Weights of a small CTC audio transcriber.
Model: norm layernorm, moe soft.
Training: 10700 steps, batches of 64.
Data: trained on read English sentences (LibriTTS-R), 15625 training examples, 43.8 epochs.
Rows from block 3 of a small CTC audio transcriber, named by matrix and row number. Rows with one number within an expert belong to one neuron, the router's apart. Each number is 50 + 12 x the weight over its row's rms, rounded and kept within 0 to 99. All counts start at 0.
Before each expert's rows are labels from the 100 clips, of 14976, where the router gives the expert most weight on average: "responds to" is what is common among them; "loudest" is the band of the loudest frequency at the time of the peak. Only what is clearly more common there than usual is listed. The data: read English sentences (LibriTTS-R). In brackets: how many of the 100, against the usual share in percent.
# router: slot weights (model.blocks.3.mlp.router.weight, 128x192, trained with AdamW), inputs 96-191
# gate: expert gate (model.blocks.3.mlp.gate, 64x192x192), inputs 96-191
# up: expert up (model.blocks.3.mlp.up, 64x192x192), inputs 96-191
# down: expert down (model.blocks.3.mlp.down, 64x192x192, transposed), outputs 96-191

# expert 32
responds to: the word "you" (94 vs 14.3)
loudest: 250 to 500 Hz (44 vs 11.5)
router.64:53 56 50 39 60 49 73 52 33 47 43 53 55 33 38 56 26 36 52 46 17 64 45 48 41 52 57 56 61 54 41 61 53 50 61 55 47 36 48 53 42 47 36 38 34 42 55 50 58 43 32 30 61 59 32 70 40 37 64 76 63 66 24 41 46 33 36 55 54 49 60 60 52 66 55 49 44 55 52 28 65 46 51 47 57 66 59 42 48 50 30 59 48 45 59 59
router.65:54 43 45 29 60 62 66 50 47 61 55 49 46 38 50 69 33 32 57 57 29 64 42 59 55 30 64 47 63 61 38 46 50 68 66 58 34 34 46 44 48 46 37 57 68 39 50 55 58 45 44 40 47 43 37 67 26 31 63 71 55 51 30 44 45 31 45 55 48 45 58 55 52 71 60 71 42 56 47 39 48 47 40 41 69 60 42 36 57 51 37 76 43 47 64 66
gate.0:56 36 66 23 56 46 58 48 45 61 53 71 38 64 24 38 41 42 48 48 43 43 47 40 50 41 62 33 51 42 50 78 53 76 50 68 37 53 37 77 54 69 20 64 46 39 59 43 49 63 56 56 30 72 49 36 61 47 49 53 41 66 73 38 64 57 47 60 53 52 39 54 50 60 20 44 49 64 48 42 73 63 51 58 44 59 55 47 61 56 51 59 54 45 62 34
up.0:54 42 69 55 59 30 39 47 33 49 54 55 34 57 38 38 50 54 55 38 62 57 74 29 43 44 62 46 46 32 61 53 68 65 57 54 42 59 56 72 50 37 17 59 52 44 51 46 47 62 57 60 18 75 45 54 72 53 35 57 49 52 48 47 52 45 54 44 49 36 47 54 39 59 66 37 64 36 39 36 63 58 50 66 48 55 51 44 49 41 49 56 33 43 57 53
down.0:49 56 73 40 49 47 53 50 48 55 55 47 57 62 56 59 78 44 67 64 44 53 45 54 49 54 64 47 89 54 64 39 43 52 40 51 17 49 57 52 34 41 35 50 38 54 29 32 67 50 34 34 61 68 35 56 50 42 55 36 36 54 45 42 54 49 64 43 57 64 45 50 43 69 68 55 40 71 65 58 43 35 52 58 39 54 56 44 40 41 32 51 46 61 54 56
gate.1:54 41 65 47 33 53 49 41 55 64 43 51 44 36 61 67 50 22 53 51 37 43 59 62 66 54 65 51 37 50 15 45 45 60 50 63 63 66 50 30 55 45 64 60 55 43 37 58 46 38 43 45 46 55 30 50 65 43 47 52 62 39 18 47 50 67 44 57 53 44 53 36 71 56 73 72 49 59 54 52 48 42 49 46 55 54 65 41 78 51 51 59 52 45 36 58
up.1:70 35 45 53 43 64 58 36 62 42 50 56 44 40 42 65 50 31 27 48 41 38 68 53 50 60 65 44 35 53 16 55 38 63 49 56 52 63 66 27 63 32 62 57 60 48 28 54 38 60 48 47 75 67 59 46 56 43 48 46 44 23 27 52 56 62 55 53 41 35 48 44 56 54 64 51 65 60 76 42 42 47 55 40 42 32 48 28 59 53 52 61 38 44 39 55
down.1:53 36 63 53 64 63 71 65 51 50 53 45 54 43 43 51 51 56 43 45 63 47 41 62 44 33 57 38 47 49 51 48 56 39 32 55 60 55 37 43 69 64 39 52 55 43 54 46 76 55 72 35 32 49 39 28 68 55 36 59 36 61 53 52 29 51 43 30 57 58 28 66 65 41 84 45 48 57 48 38 41 48 63 62 34 65 82 33 37 40 48 45 39 38 43 57
gate.2:44 42 73 31 48 26 43 68 45 58 45 52 50 60 45 47 60 33 85 26 43 59 50 49 55 34 38 43 44 26 53 29 23 46 46 55 46 50 55 48 63 66 58 61 35 54 36 74 44 45 52 36 59 45 46 36 48 58 47 23 42 71 40 40 49 38 60 74 47 41 86 58 53 64 55 43 29 29 44 49 59 65 50 61 48 55 41 49 30 46 62 44 42 38 44 34
up.2:65 38 47 50 61 49 57 49 36 52 55 46 46 64 69 48 27 54 70 38 60 60 47 56 42 31 55 38 39 48 57 29 40 53 54 54 36 46 47 56 57 62 66 47 52 64 20 48 67 52 41 50 53 48 30 46 65 69 59 29 61 69 59 67 58 36 64 50 48 40 59 60 56 66 49 62 40 29 57 66 63 47 60 51 20 48 50 63 51 62 39 47 54 37 63 36
down.2:49 51 46 41 35 35 68 66 47 50 46 47 54 62 43 35 29 33 52 67 56 40 57 59 36 38 27 39 50 45 60 50 49 49 57 58 48 24 48 46 80 66 60 58 45 64 44 34 59 52 32 36 52 31 46 51 64 70 49 65 56 69 51 69 66 45 56 65 49 57 55 71 63 43 58 62 34 75 53 33 43 69 52 49 65 63 57 51 79 49 37 63 47 52 62 52
gate.3:36 71 38 30 48 40 42 46 72 46 45 50 57 38 66 44 44 78 45 46 53 60 51 27 55 38 48 58 71 41 45 50 60 70 61 58 67 43 31 55 47 77 67 56 60 54 44 66 53 52 50 36 47 47 67 40 37 57 44 45 74 58 86 33 38 41 29 39 59 56 55 53 61 47 45 55 38 65 54 59 62 47 71 60 64 42 32 52 40 48 67 49 59 55 53 66
up.3:66 63 39 23 41 41 45 83 63 42 56 45 59 39 52 30 58 55 63 31 47 57 55 26 34 33 51 51 90 41 61 64 41 52 48 63 49 42 46 64 50 55 72 63 62 43 29 40 48 50 50 33 57 56 58 57 50 41 47 59 66 39 66 34 36 51 31 45 68 40 55 47 58 35 62 51 55 57 44 55 51 57 74 52 54 71 43 46 41 50 56 51 47 48 59 44
down.3:49 54 62 48 54 59 43 55 32 58 59 37 50 58 53 35 47 46 72 27 51 62 58 53 48 52 56 68 59 61 39 62 45 34 38 37 50 47 34 62 37 61 59 40 43 54 54 42 30 57 43 43 39 54 74 47 39 35 32 49 53 48 15 43 39 51 41 37 40 46 51 20 58 43 45 31 49 54 39 52 27 56 43 59 57 65 66 54 28 53 52 44 42 60 46 59
gate.4:47 50 36 42 51 63 41 59 56 50 59 43 71 51 39 50 38 43 44 39 50 40 59 43 62 49 43 49 39 24 48 31 48 51 72 53 46 57 41 44 44 40 49 71 63 33 66 45 46 48 61 30 59 53 50 45 45 63 43 73 51 22 56 41 28 23 29 55 48 52 57 67 42 33 32 72 39 53 73 48 54 47 68 59 44 44 74 57 64 22 57 56 52 42 45 40
up.4:49 48 34 42 61 42 34 56 47 47 60 33 64 60 36 35 53 58 55 42 52 43 64 41 57 53 33 60 46 40 33 36 47 56 52 51 42 46 44 57 48 48 42 60 81 31 78 50 50 40 54 38 51 56 50 43 43 65 47 55 41 31 43 47 31 15 47 49 59 54 53 68 50 37 45 77 40 52 60 46 63 52 61 50 40 41 61 52 66 40 54 54 43 48 46 43
down.4:47 51 56 57 47 42 54 33 42 34 50 32 58 41 49 49 52 67 69 40 33 49 42 58 48 36 54 51 54 62 54 41 48 47 66 57 49 31 55 40 39 66 44 54 30 63 43 41 61 52 58 54 46 49 59 44 50 50 32 49 37 28 50 59 39 27 31 33 55 50 62 46 49 47 63 57 55 53 39 45 36 24 35 60 24 45 51 59 52 73 47 63 68 53 49 20

# expert 43
responds to: the word "they" (80 vs 5.3); the word "their" (28 vs 2.3)
loudest: 250 to 500 Hz (47 vs 11.5)
router.86:58 44 48 47 57 53 51 48 45 65 72 58 51 44 27 40 42 44 40 20 26 54 56 42 32 45 43 61 29 50 40 42 42 50 48 70 40 47 53 72 33 68 50 58 39 78 53 49 53 50 44 53 75 18 35 60 34 70 45 52 53 58 35 65 65 66 50 53 41 52 56 50 34 54 31 47 44 55 38 34 45 61 52 38 57 57 48 72 44 48 41 68 66 38 49 37
router.87:69 42 58 25 63 53 70 58 63 60 64 55 45 34 32 45 32 37 47 37 37 48 29 49 30 60 64 58 39 64 36 53 20 51 61 70 48 50 60 58 48 74 35 57 43 68 62 56 55 54 30 37 49 33 23 59 42 44 53 66 54 66 43 55 53 39 62 48 31 61 70 59 51 64 40 67 44 54 63 61 43 51 53 61 49 57 54 52 39 54 33 71 40 38 59 52
gate.0:53 55 48 62 59 55 48 52 68 60 44 48 42 39 47 48 69 42 40 51 60 51 61 59 40 61 78 34 49 51 62 42 50 46 62 50 62 41 30 45 54 66 62 42 36 67 62 48 43 33 53 58 24 33 41 38 52 44 37 71 45 35 34 44 58 39 59 40 57 68 34 29 52 51 38 51 63 58 71 41 53 36 52 29 55 63 41 62 40 53 57 60 27 54 53 45
up.0:40 52 45 64 46 51 48 54 57 49 34 56 56 49 47 48 58 46 47 51 45 44 55 61 43 76 60 28 45 59 68 41 61 45 59 51 45 44 38 47 52 69 33 37 38 63 73 56 62 35 55 58 18 23 41 54 55 39 26 73 50 45 40 30 54 66 59 39 56 68 41 31 57 50 41 64 59 84 71 43 45 40 57 38 55 52 37 53 50 32 54 63 28 58 65 45
down.0:45 49 67 27 43 54 53 74 73 58 46 46 57 60 44 71 11 52 59 52 45 49 45 46 44 46 46 46 51 42 43 61 52 83 39 54 48 59 67 62 57 56 51 50 67 45 60 44 34 29 33 45 47 40 66 61 48 35 57 44 59 76 51 50 39 53 57 38 40 54 53 45 60 58 63 44 55 44 47 30 33 70 38 55 55 75 71 54 40 65 74 38 46 39 48 48
gate.1:52 70 58 53 43 48 52 70 43 72 57 32 42 48 41 41 49 56 59 57 22 49 50 50 27 61 39 71 44 45 53 35 23 28 49 54 61 33 30 67 45 36 55 44 48 46 59 46 51 69 51 61 74 30 28 44 52 50 50 44 47 58 26 47 66 53 49 42 52 44 51 65 69 52 47 48 33 30 60 46 49 52 39 40 40 39 66 50 60 49 47 54 64 47 65 56
up.1:55 46 31 53 69 64 37 57 49 35 58 75 64 41 63 52 43 46 43 48 50 56 57 62 55 35 61 29 63 41 55 53 60 82 42 25 58 49 73 56 51 60 56 36 39 37 53 37 52 29 42 39 47 64 62 61 43 35 37 78 57 31 43 61 56 38 44 51 39 45 54 45 41 58 40 28 49 58 61 66 56 42 62 66 44 60 34 62 37 61 58 31 24 47 41 52
down.1:46 46 28 51 56 69 46 46 67 60 60 52 48 77 54 52 52 53 46 49 58 30 52 47 53 58 53 27 69 47 38 51 33 68 42 39 58 62 51 53 47 42 47 27 36 59 50 64 66 57 51 78 43 56 38 36 40 49 51 69 48 48 31 28 55 68 40 37 66 51 31 46 55 68 38 43 39 64 43 38 40 56 50 58 57 50 48 31 79 47 63 29 49 50 47 52
gate.2:40 54 69 41 68 51 46 47 65 48 47 44 56 59 53 53 70 44 70 45 49 51 54 62 69 60 43 50 48 54 76 54 42 46 47 60 36 23 34 40 29 47 43 63 39 38 36 56 65 24 56 44 34 47 48 43 67 38 39 70 60 65 39 59 49 66 46 48 45 57 39 44 37 56 49 55 55 65 68 42 29 49 65 47 49 58 23 75 55 58 37 39 50 48 30 30
up.2:50 54 40 45 32 39 59 54 50 39 57 61 39 44 41 45 42 49 39 40 40 47 76 52 38 64 72 47 39 31 16 29 58 47 66 44 77 64 50 66 56 58 47 36 56 52 71 48 34 54 72 49 46 65 60 53 34 42 46 47 51 54 33 41 48 37 51 48 48 51 62 47 53 39 50 41 66 44 35 62 64 58 57 47 48 58 57 18 64 44 73 64 39 53 57 62
down.2:44 60 54 41 41 56 75 45 51 45 40 35 52 67 51 37 67 54 75 65 54 78 65 59 62 40 23 54 59 47 23 33 61 63 64 65 40 49 62 65 41 44 64 60 53 36 44 54 57 48 36 67 59 48 44 59 51 47 56 42 33 35 61 79 47 68 54 56 40 68 58 33 38 50 55 62 62 53 63 70 57 52 56 42 45 53 57 56 51 65 53 45 65 33 37 60
gate.3:45 61 64 42 47 58 50 42 51 34 49 58 37 44 56 45 56 47 43 62 56 40 46 66 39 53 44 51 31 32 26 53 46 59 58 50 49 33 58 47 44 44 59 25 54 46 46 29 54 53 52 39 41 61 36 51 53 62 37 66 55 69 65 42 48 38 62 71 54 30 76 49 47 60 47 23 34 50 28 71 67 55 59 56 36 44 58 40 52 51 57 32 55 41 51 52
up.3:44 43 60 40 61 76 35 66 60 43 58 50 57 54 66 44 44 65 22 52 60 65 42 46 71 54 34 60 64 45 58 34 55 35 43 79 51 63 38 53 49 39 64 49 45 40 54 62 56 43 62 68 44 56 46 37 45 61 36 70 54 37 62 38 41 58 34 58 45 35 61 60 15 47 31 38 66 54 50 44 65 56 40 32 54 47 45 48 53 66 60 49 57 46 50 53
down.3:35 59 47 39 51 46 39 45 47 58 28 48 37 47 76 34 54 57 44 75 49 38 64 66 45 50 64 45 54 38 42 53 70 41 24 59 41 52 55 33 45 63 55 48 43 49 66 43 41 45 29 38 47 41 31 56 30 56 46 38 63 47 48 71 48 34 43 22 74 51 56 47 53 78 50 52 44 51 67 34 58 48 51 58 57 47 32 28 49 44 61 36 47 28 53 74
gate.4:50 33 46 61 39 23 51 55 61 33 45 64 48 38 59 69 41 39 59 48 59 72 60 51 54 52 41 42 46 46 43 52 47 61 59 71 42 38 64 56 46 64 36 51 43 47 35 21 83 50 52 38 49 33 34 42 50 46 54 69 62 75 42 55 74 60 50 47 44 69 31 44 54 65 51 29 44 65 54 71 54 47 36 33 65 47 42 45 44 34 49 50 61 38 42 44
up.4:53 27 47 71 54 40 53 58 59 39 44 70 48 33 59 67 30 36 70 46 51 70 64 50 55 59 43 36 49 41 33 50 55 47 48 60 38 48 65 54 54 62 36 44 56 49 41 25 64 43 55 51 50 34 43 37 37 46 46 69 73 70 36 56 65 50 41 48 39 74 38 49 55 67 49 25 52 68 52 70 51 38 33 43 63 39 43 48 51 35 44 44 61 19 47 43
down.4:46 58 58 76 68 64 38 56 50 58 79 53 41 56 64 49 41 41 51 53 39 25 18 71 61 65 59 49 55 67 33 56 56 62 44 43 56 56 47 58 43 35 44 42 29 47 46 41 57 65 41 73 40 52 39 52 54 23 34 51 54 57 61 49 55 50 68 41 50 43 64 38 40 58 53 54 35 56 40 31 62 40 58 56 46 37 44 49 30 41 56 50 38 47 27 65

# expert 45
responds to: the word "you" (37 vs 14.3); the word "she" (35 vs 8.5); the word "see" (32 vs 2.5)
loudest: 250 to 500 Hz (40 vs 11.5)
router.90:49 34 61 43 66 35 60 41 50 51 66 39 58 29 33 65 54 56 54 31 38 74 38 45 37 55 62 63 46 67 40 40 48 54 25 74 61 50 50 43 20 70 22 66 47 52 71 66 54 37 19 43 47 56 38 55 59 28 55 43 54 36 41 43 59 53 52 32 49 55 63 67 54 50 66 60 39 41 60 67 56 49 53 35 61 64 33 44 43 63 42 62 49 41 47 72
router.91:33 44 52 41 66 54 63 39 69 44 55 45 55 39 54 53 45 54 64 21 28 48 53 29 50 62 54 30 27 62 38 52 50 59 54 82 57 55 50 47 33 70 41 57 59 35 56 52 57 45 23 28 42 43 52 52 50 28 50 37 48 41 37 52 66 53 50 53 60 50 60 57 41 55 67 78 61 45 54 61 54 47 43 35 67 61 41 55 32 38 39 65 28 58 51 56
gate.0:59 59 44 62 62 45 52 36 69 45 49 48 54 41 43 63 38 36 46 42 31 48 70 30 46 53 51 43 53 54 38 69 40 57 38 59 37 46 47 64 38 81 62 58 46 70 40 46 68 38 65 56 57 57 32 54 40 47 37 39 38 35 55 47 50 68 44 49 43 51 24 45 51 81 67 49 56 39 52 62 47 40 32 66 71 30 40 70 26 64 21 59 36 47 48 40
up.0:46 38 56 50 34 58 53 64 34 56 57 54 43 61 54 39 52 53 54 54 71 50 35 76 59 45 50 63 35 41 59 30 65 43 60 42 61 52 52 28 66 20 43 55 50 39 64 46 32 54 42 41 46 38 65 56 54 52 64 62 65 51 53 51 54 27 50 42 56 48 73 46 48 19 34 46 40 55 52 36 54 67 59 33 37 69 51 32 61 38 75 38 60 53 50 62
down.0:33 61 52 53 32 56 46 43 57 50 59 58 64 35 42 58 34 70 53 27 48 31 53 45 60 47 49 47 47 37 54 58 53 32 48 63 57 50 44 54 37 29 43 71 54 51 57 61 50 51 65 34 59 45 60 16 28 67 50 61 42 64 72 56 41 66 68 49 54 71 55 48 38 50 34 74 28 46 61 49 34 52 48 52 30 54 25 49 54 22 37 62 51 43 49 61
gate.1:53 68 37 54 45 31 66 57 34 55 43 45 43 58 45 51 43 54 36 48 55 60 69 35 44 25 55 58 51 60 52 53 56 52 62 44 70 33 58 47 35 41 45 58 31 49 80 39 37 60 67 71 49 32 21 50 63 39 57 47 42 63 70 59 58 52 66 62 36 55 73 54 39 34 39 62 47 43 54 29 50 40 31 77 57 37 68 39 53 67 63 47 33 53 37 52
up.1:54 63 46 53 54 33 62 48 39 62 42 48 51 52 50 50 51 58 35 40 45 58 67 28 41 26 56 62 46 57 46 51 55 47 51 38 72 36 59 52 38 33 47 53 25 46 83 42 41 65 61 68 46 32 21 44 57 39 63 40 51 61 77 66 65 46 63 67 37 49 72 59 31 47 40 62 51 40 59 39 63 39 26 76 56 35 65 33 46 69 61 54 43 58 36 64
down.1:49 53 34 44 63 49 34 51 68 51 67 28 52 58 69 55 71 40 68 50 24 30 58 44 57 53 39 58 39 44 50 53 38 59 47 64 64 82 35 45 50 36 60 69 49 74 54 31 48 50 43 85 53 53 46 51 50 59 54 63 35 57 29 35 47 45 50 62 60 53 80 36 47 69 67 45 40 38 41 33 38 55 64 54 55 51 37 33 54 43 40 45 73 30 47 55
gate.2:42 58 72 64 56 49 47 71 50 42 49 49 62 48 51 46 62 49 65 34 56 60 52 57 68 59 67 48 62 55 61 62 40 31 50 58 65 65 47 47 41 55 56 42 66 51 39 46 61 65 40 48 58 70 56 30 44 27 53 69 65 44 56 50 41 40 51 33 46 52 61 36 50 48 61 30 48 69 28 65 33 69 56 56 51 68 48 40 51 55 43 55 68 74 29 42
up.2:44 71 71 60 50 43 55 47 56 55 38 42 48 47 60 40 58 60 51 31 52 51 49 57 64 63 63 37 61 67 81 51 26 47 57 60 51 63 51 36 54 51 49 41 59 68 47 32 71 63 49 49 40 60 36 37 30 32 44 61 63 36 50 35 51 28 53 25 51 39 65 54 48 49 60 28 43 48 29 53 47 54 35 42 65 50 59 39 51 45 65 60 75 66 47 60
down.2:44 50 50 47 60 45 62 49 45 58 50 65 41 54 56 64 51 42 30 43 72 64 65 46 40 33 63 48 57 49 64 37 63 51 14 51 33 62 16 48 46 41 29 29 38 36 45 30 33 38 49 48 36 58 37 63 57 46 63 62 42 56 37 55 64 54 65 54 52 45 59 52 59 46 38 67 66 82 35 30 55 34 43 53 56 50 44 49 52 52 79 53 67 40 48 65
gate.3:48 45 39 70 46 58 28 60 46 43 54 35 38 57 49 83 39 63 27 43 34 49 33 40 38 55 27 56 51 43 25 28 50 45 58 63 45 51 45 32 43 45 46 25 40 29 53 47 80 46 72 57 37 44 53 67 46 53 50 74 54 65 35 24 39 59 42 25 61 54 51 36 53 59 58 33 39 62 60 44 34 50 51 60 53 43 44 33 59 29 56 58 65 32 43 57
up.3:67 40 50 37 41 28 78 63 65 62 60 39 65 41 47 19 54 49 60 60 56 53 68 65 58 41 75 27 39 42 67 74 41 40 56 59 64 37 56 63 50 79 52 66 52 45 58 55 10 52 46 46 54 54 49 35 63 32 51 47 34 44 54 73 48 51 46 62 55 38 45 66 43 36 36 56 60 60 55 56 55 43 30 40 39 68 59 47 39 67 37 43 47 74 55 38
down.3:51 37 45 37 64 43 62 48 55 36 61 58 38 50 62 57 39 55 55 39 55 51 30 37 59 60 72 44 55 53 71 40 66 88 48 45 40 59 54 49 61 61 39 28 57 36 45 36 50 51 55 34 77 53 58 62 28 55 56 36 43 41 42 66 32 50 56 36 56 45 58 62 76 52 55 38 64 58 53 51 49 31 54 52 43 58 51 35 28 39 23 43 46 62 56 65
gate.4:57 72 45 56 50 42 39 71 68 45 52 31 78 68 26 50 63 49 62 52 80 49 65 27 49 62 56 45 64 30 54 37 76 36 43 60 49 62 46 38 40 70 61 47 47 45 73 36 68 51 46 50 52 41 43 59 35 60 41 38 61 36 63 56 50 55 52 50 68 65 77 49 27 43 40 39 58 48 50 52 61 51 53 46 35 42 45 68 51 60 33 42 42 13 74 32
up.4:39 73 41 40 68 37 37 52 47 55 38 36 40 63 62 60 41 59 42 40 39 51 56 51 47 43 57 70 59 67 64 33 55 71 24 47 46 46 57 67 48 72 37 68 24 58 33 36 60 63 51 41 49 60 34 34 62 42 52 34 75 47 64 44 65 57 50 54 70 49 63 69 43 52 57 69 43 43 48 43 63 61 46 60 59 25 52 62 45 46 43 75 76 73 70 40
down.4:57 40 53 65 56 41 52 45 47 42 59 50 68 52 42 25 49 48 40 37 45 44 51 58 41 26 35 46 35 56 65 51 47 56 74 54 64 52 35 46 55 49 35 55 59 54 68 50 54 34 14 44 53 48 28 51 53 71 56 59 85 63 45 71 38 44 66 33 45 48 69 51 62 32 56 65 62 44 52 60 48 51 54 33 46 53 27 36 60 56 40 26 48 60 44 45

# expert 54
responds to: the word "i" (41 vs 20.4); the word "my" (32 vs 5.9)
loudest: 500 to 1000 Hz (43 vs 6.7)
router.108:53 54 29 60 76 72 63 38 49 66 70 36 54 55 28 42 26 59 59 34 53 53 53 46 44 40 63 69 42 47 60 60 42 44 61 53 32 44 59 47 52 42 70 46 43 61 34 46 49 34 34 24 52 61 35 65 38 51 53 59 49 53 43 49 48 50 25 39 40 54 59 35 47 55 37 52 30 69 62 71 38 57 46 46 43 50 40 42 51 49 46 42 50 64 65 38
router.109:51 69 61 58 59 60 60 30 44 68 66 29 48 49 37 33 24 49 62 48 46 49 49 45 53 51 49 61 48 58 43 48 39 51 59 74 48 31 60 31 54 36 66 57 31 47 32 29 52 39 35 33 50 55 37 52 36 68 46 70 67 50 50 49 60 52 27 26 47 57 59 49 50 48 38 60 24 67 60 60 49 56 39 37 35 51 52 33 43 59 44 37 50 36 66 38
gate.0:31 41 70 53 29 35 38 55 65 70 35 57 38 50 54 52 63 61 62 35 28 48 49 64 40 59 33 66 36 63 73 51 64 72 58 64 45 49 63 52 44 38 40 51 44 47 53 47 65 70 38 39 63 67 43 52 49 74 32 31 66 49 48 54 45 57 53 57 46 62 52 48 46 55 40 51 54 40 51 35 23 33 33 31 56 50 33 33 78 56 19 57 28 64 30 53
up.0:58 43 48 38 60 56 23 32 58 44 47 52 42 48 41 56 40 53 50 76 38 59 52 53 49 57 52 66 63 65 63 65 54 57 64 33 48 59 30 43 52 46 37 24 44 36 57 54 62 71 32 46 63 48 25 83 44 64 46 39 60 49 48 38 36 34 58 69 42 61 46 54 45 59 58 48 55 81 63 56 41 66 47 64 65 50 46 72 44 41 31 60 51 41 39 55
down.0:39 44 61 53 46 56 46 55 47 37 76 66 38 54 49 59 55 58 34 58 52 78 73 37 54 48 53 49 53 47 62 44 56 36 29 38 36 26 54 61 68 62 26 55 66 44 54 55 49 55 54 37 69 40 40 68 68 38 59 42 49 43 41 75 29 57 54 45 49 30 52 51 73 55 58 64 45 32 56 37 49 34 49 52 58 25 49 64 50 68 49 57 51 50 43 39
gate.1:62 44 27 35 50 74 41 40 42 48 40 59 42 31 59 50 68 34 49 26 74 64 52 68 53 82 37 52 51 54 42 47 49 47 52 49 45 41 57 56 61 63 53 29 55 47 50 41 50 41 48 43 61 56 54 48 36 62 66 68 43 62 44 59 55 57 50 26 74 32 71 40 57 53 34 47 49 20 54 49 56 67 31 62 28 48 46 33 51 46 49 57 40 73 57 76
up.1:59 45 43 29 38 37 31 53 48 34 54 54 55 51 46 49 66 34 53 36 65 63 47 54 48 62 34 46 51 52 59 56 51 34 54 56 47 33 49 59 47 58 41 19 41 46 30 21 43 45 53 45 53 53 43 47 30 64 72 79 23 48 38 66 49 48 46 51 71 37 71 42 60 53 35 52 47 30 72 52 48 41 45 59 49 36 51 49 59 50 56 66 34 54 77 68
down.1:34 54 76 50 36 64 55 51 41 58 41 50 56 51 65 80 63 42 62 51 52 58 51 67 57 47 41 40 29 62 63 25 65 46 53 72 56 55 53 81 43 52 49 54 57 51 36 57 22 57 46 42 44 43 48 31 47 49 39 45 67 53 62 51 72 52 58 47 58 44 45 46 39 57 61 49 42 38 48 64 18 58 53 39 40 33 46 50 36 43 76 40 62 07 49 40
gate.2:31 47 63 29 40 42 61 71 38 46 59 61 58 41 59 64 41 75 58 34 30 65 43 62 51 40 36 53 46 46 71 52 56 39 38 37 52 42 52 61 33 40 45 56 48 34 16 53 65 61 56 70 54 51 61 64 45 33 60 42 49 38 41 43 30 68 51 32 48 56 52 33 67 53 50 69 45 35 46 58 33 50 58 37 32 41 47 46 70 41 70 60 40 62 36 68
up.2:41 45 50 41 30 33 57 57 53 52 55 58 37 38 70 58 31 60 59 43 48 47 45 55 49 34 45 51 52 26 66 45 41 64 37 61 43 58 45 48 51 50 44 48 51 40 32 40 69 45 52 63 57 46 77 48 52 35 54 70 49 31 46 43 37 73 40 36 59 46 53 41 69 63 56 63 44 37 46 62 36 75 33 54 44 43 50 40 74 46 61 42 45 50 48 69
down.2:56 49 33 62 54 46 50 52 46 50 43 52 53 47 47 58 59 32 58 52 43 37 56 46 46 35 62 60 62 54 37 40 78 34 69 53 48 70 61 48 61 43 58 39 51 56 33 36 33 45 43 63 73 52 47 45 67 60 16 46 46 59 35 57 60 45 68 86 55 50 52 54 52 47 61 48 33 47 38 66 35 43 46 47 24 55 54 27 37 44 56 42 47 55 31 62
gate.3:55 55 53 50 40 67 57 76 41 52 30 68 37 43 39 37 54 41 49 54 49 53 53 44 48 73 44 54 63 72 54 47 73 48 48 46 45 51 30 56 42 49 54 51 31 54 50 41 53 56 55 43 41 50 45 70 40 43 55 60 50 37 57 40 39 52 52 48 49 43 50 46 58 55 48 43 78 42 20 49 48 63 54 51 67 28 55 44 52 69 64 66 68 53 54 51
up.3:50 47 39 62 35 36 54 86 47 62 62 65 23 49 44 59 66 43 43 41 34 45 58 54 43 76 53 43 53 50 57 37 63 47 23 35 68 29 29 47 50 59 62 57 31 61 46 42 49 60 48 40 44 49 59 46 60 42 80 66 66 49 36 35 50 40 29 52 52 58 48 41 56 47 48 42 58 45 35 70 49 71 57 57 60 47 52 30 44 78 46 52 57 45 69 54
down.3:29 46 46 64 48 73 43 34 80 67 53 52 64 41 70 36 46 44 59 43 59 49 57 45 33 67 67 47 36 23 58 36 32 40 51 66 40 69 47 43 47 45 50 54 61 51 47 37 35 66 30 47 75 59 34 60 45 67 61 29 34 57 45 37 47 36 61 62 75 49 69 36 41 68 58 44 69 37 59 53 55 51 42 55 52 52 59 57 60 28 44 54 13 42 51 54
gate.4:55 43 45 40 60 42 46 45 43 49 42 79 54 37 44 62 59 52 54 58 54 30 60 36 50 49 58 65 53 54 54 11 55 52 46 49 58 61 51 41 31 37 45 45 64 61 50 42 64 74 49 57 33 60 52 38 50 56 47 50 60 46 72 57 59 40 52 27 31 62 36 55 30 41 28 56 48 69 40 60 54 37 65 47 68 65 40 51 44 35 56 40 70 46 49 52
up.4:49 44 60 56 56 39 55 44 58 55 50 62 50 38 49 50 64 45 64 70 59 39 40 40 41 54 51 48 52 31 69 27 45 41 57 58 51 58 55 46 41 30 70 43 61 69 58 39 67 45 66 60 30 49 48 34 50 60 59 61 52 65 70 54 55 43 49 23 41 57 49 57 32 45 33 55 46 63 46 73 59 56 64 46 52 51 34 48 42 61 39 40 52 33 49 33
down.4:25 55 53 59 60 47 59 54 47 29 59 63 58 45 47 47 75 51 68 41 46 51 45 32 55 58 74 59 46 50 51 60 58 47 37 43 58 57 73 51 52 51 52 56 26 34 54 47 56 37 60 61 44 45 59 49 40 25 27 54 73 47 57 60 48 70 52 46 53 31 41 44 41 58 33 63 59 54 42 31 48 41 63 42 40 24 59 37 51 57 37 26 54 55 45 46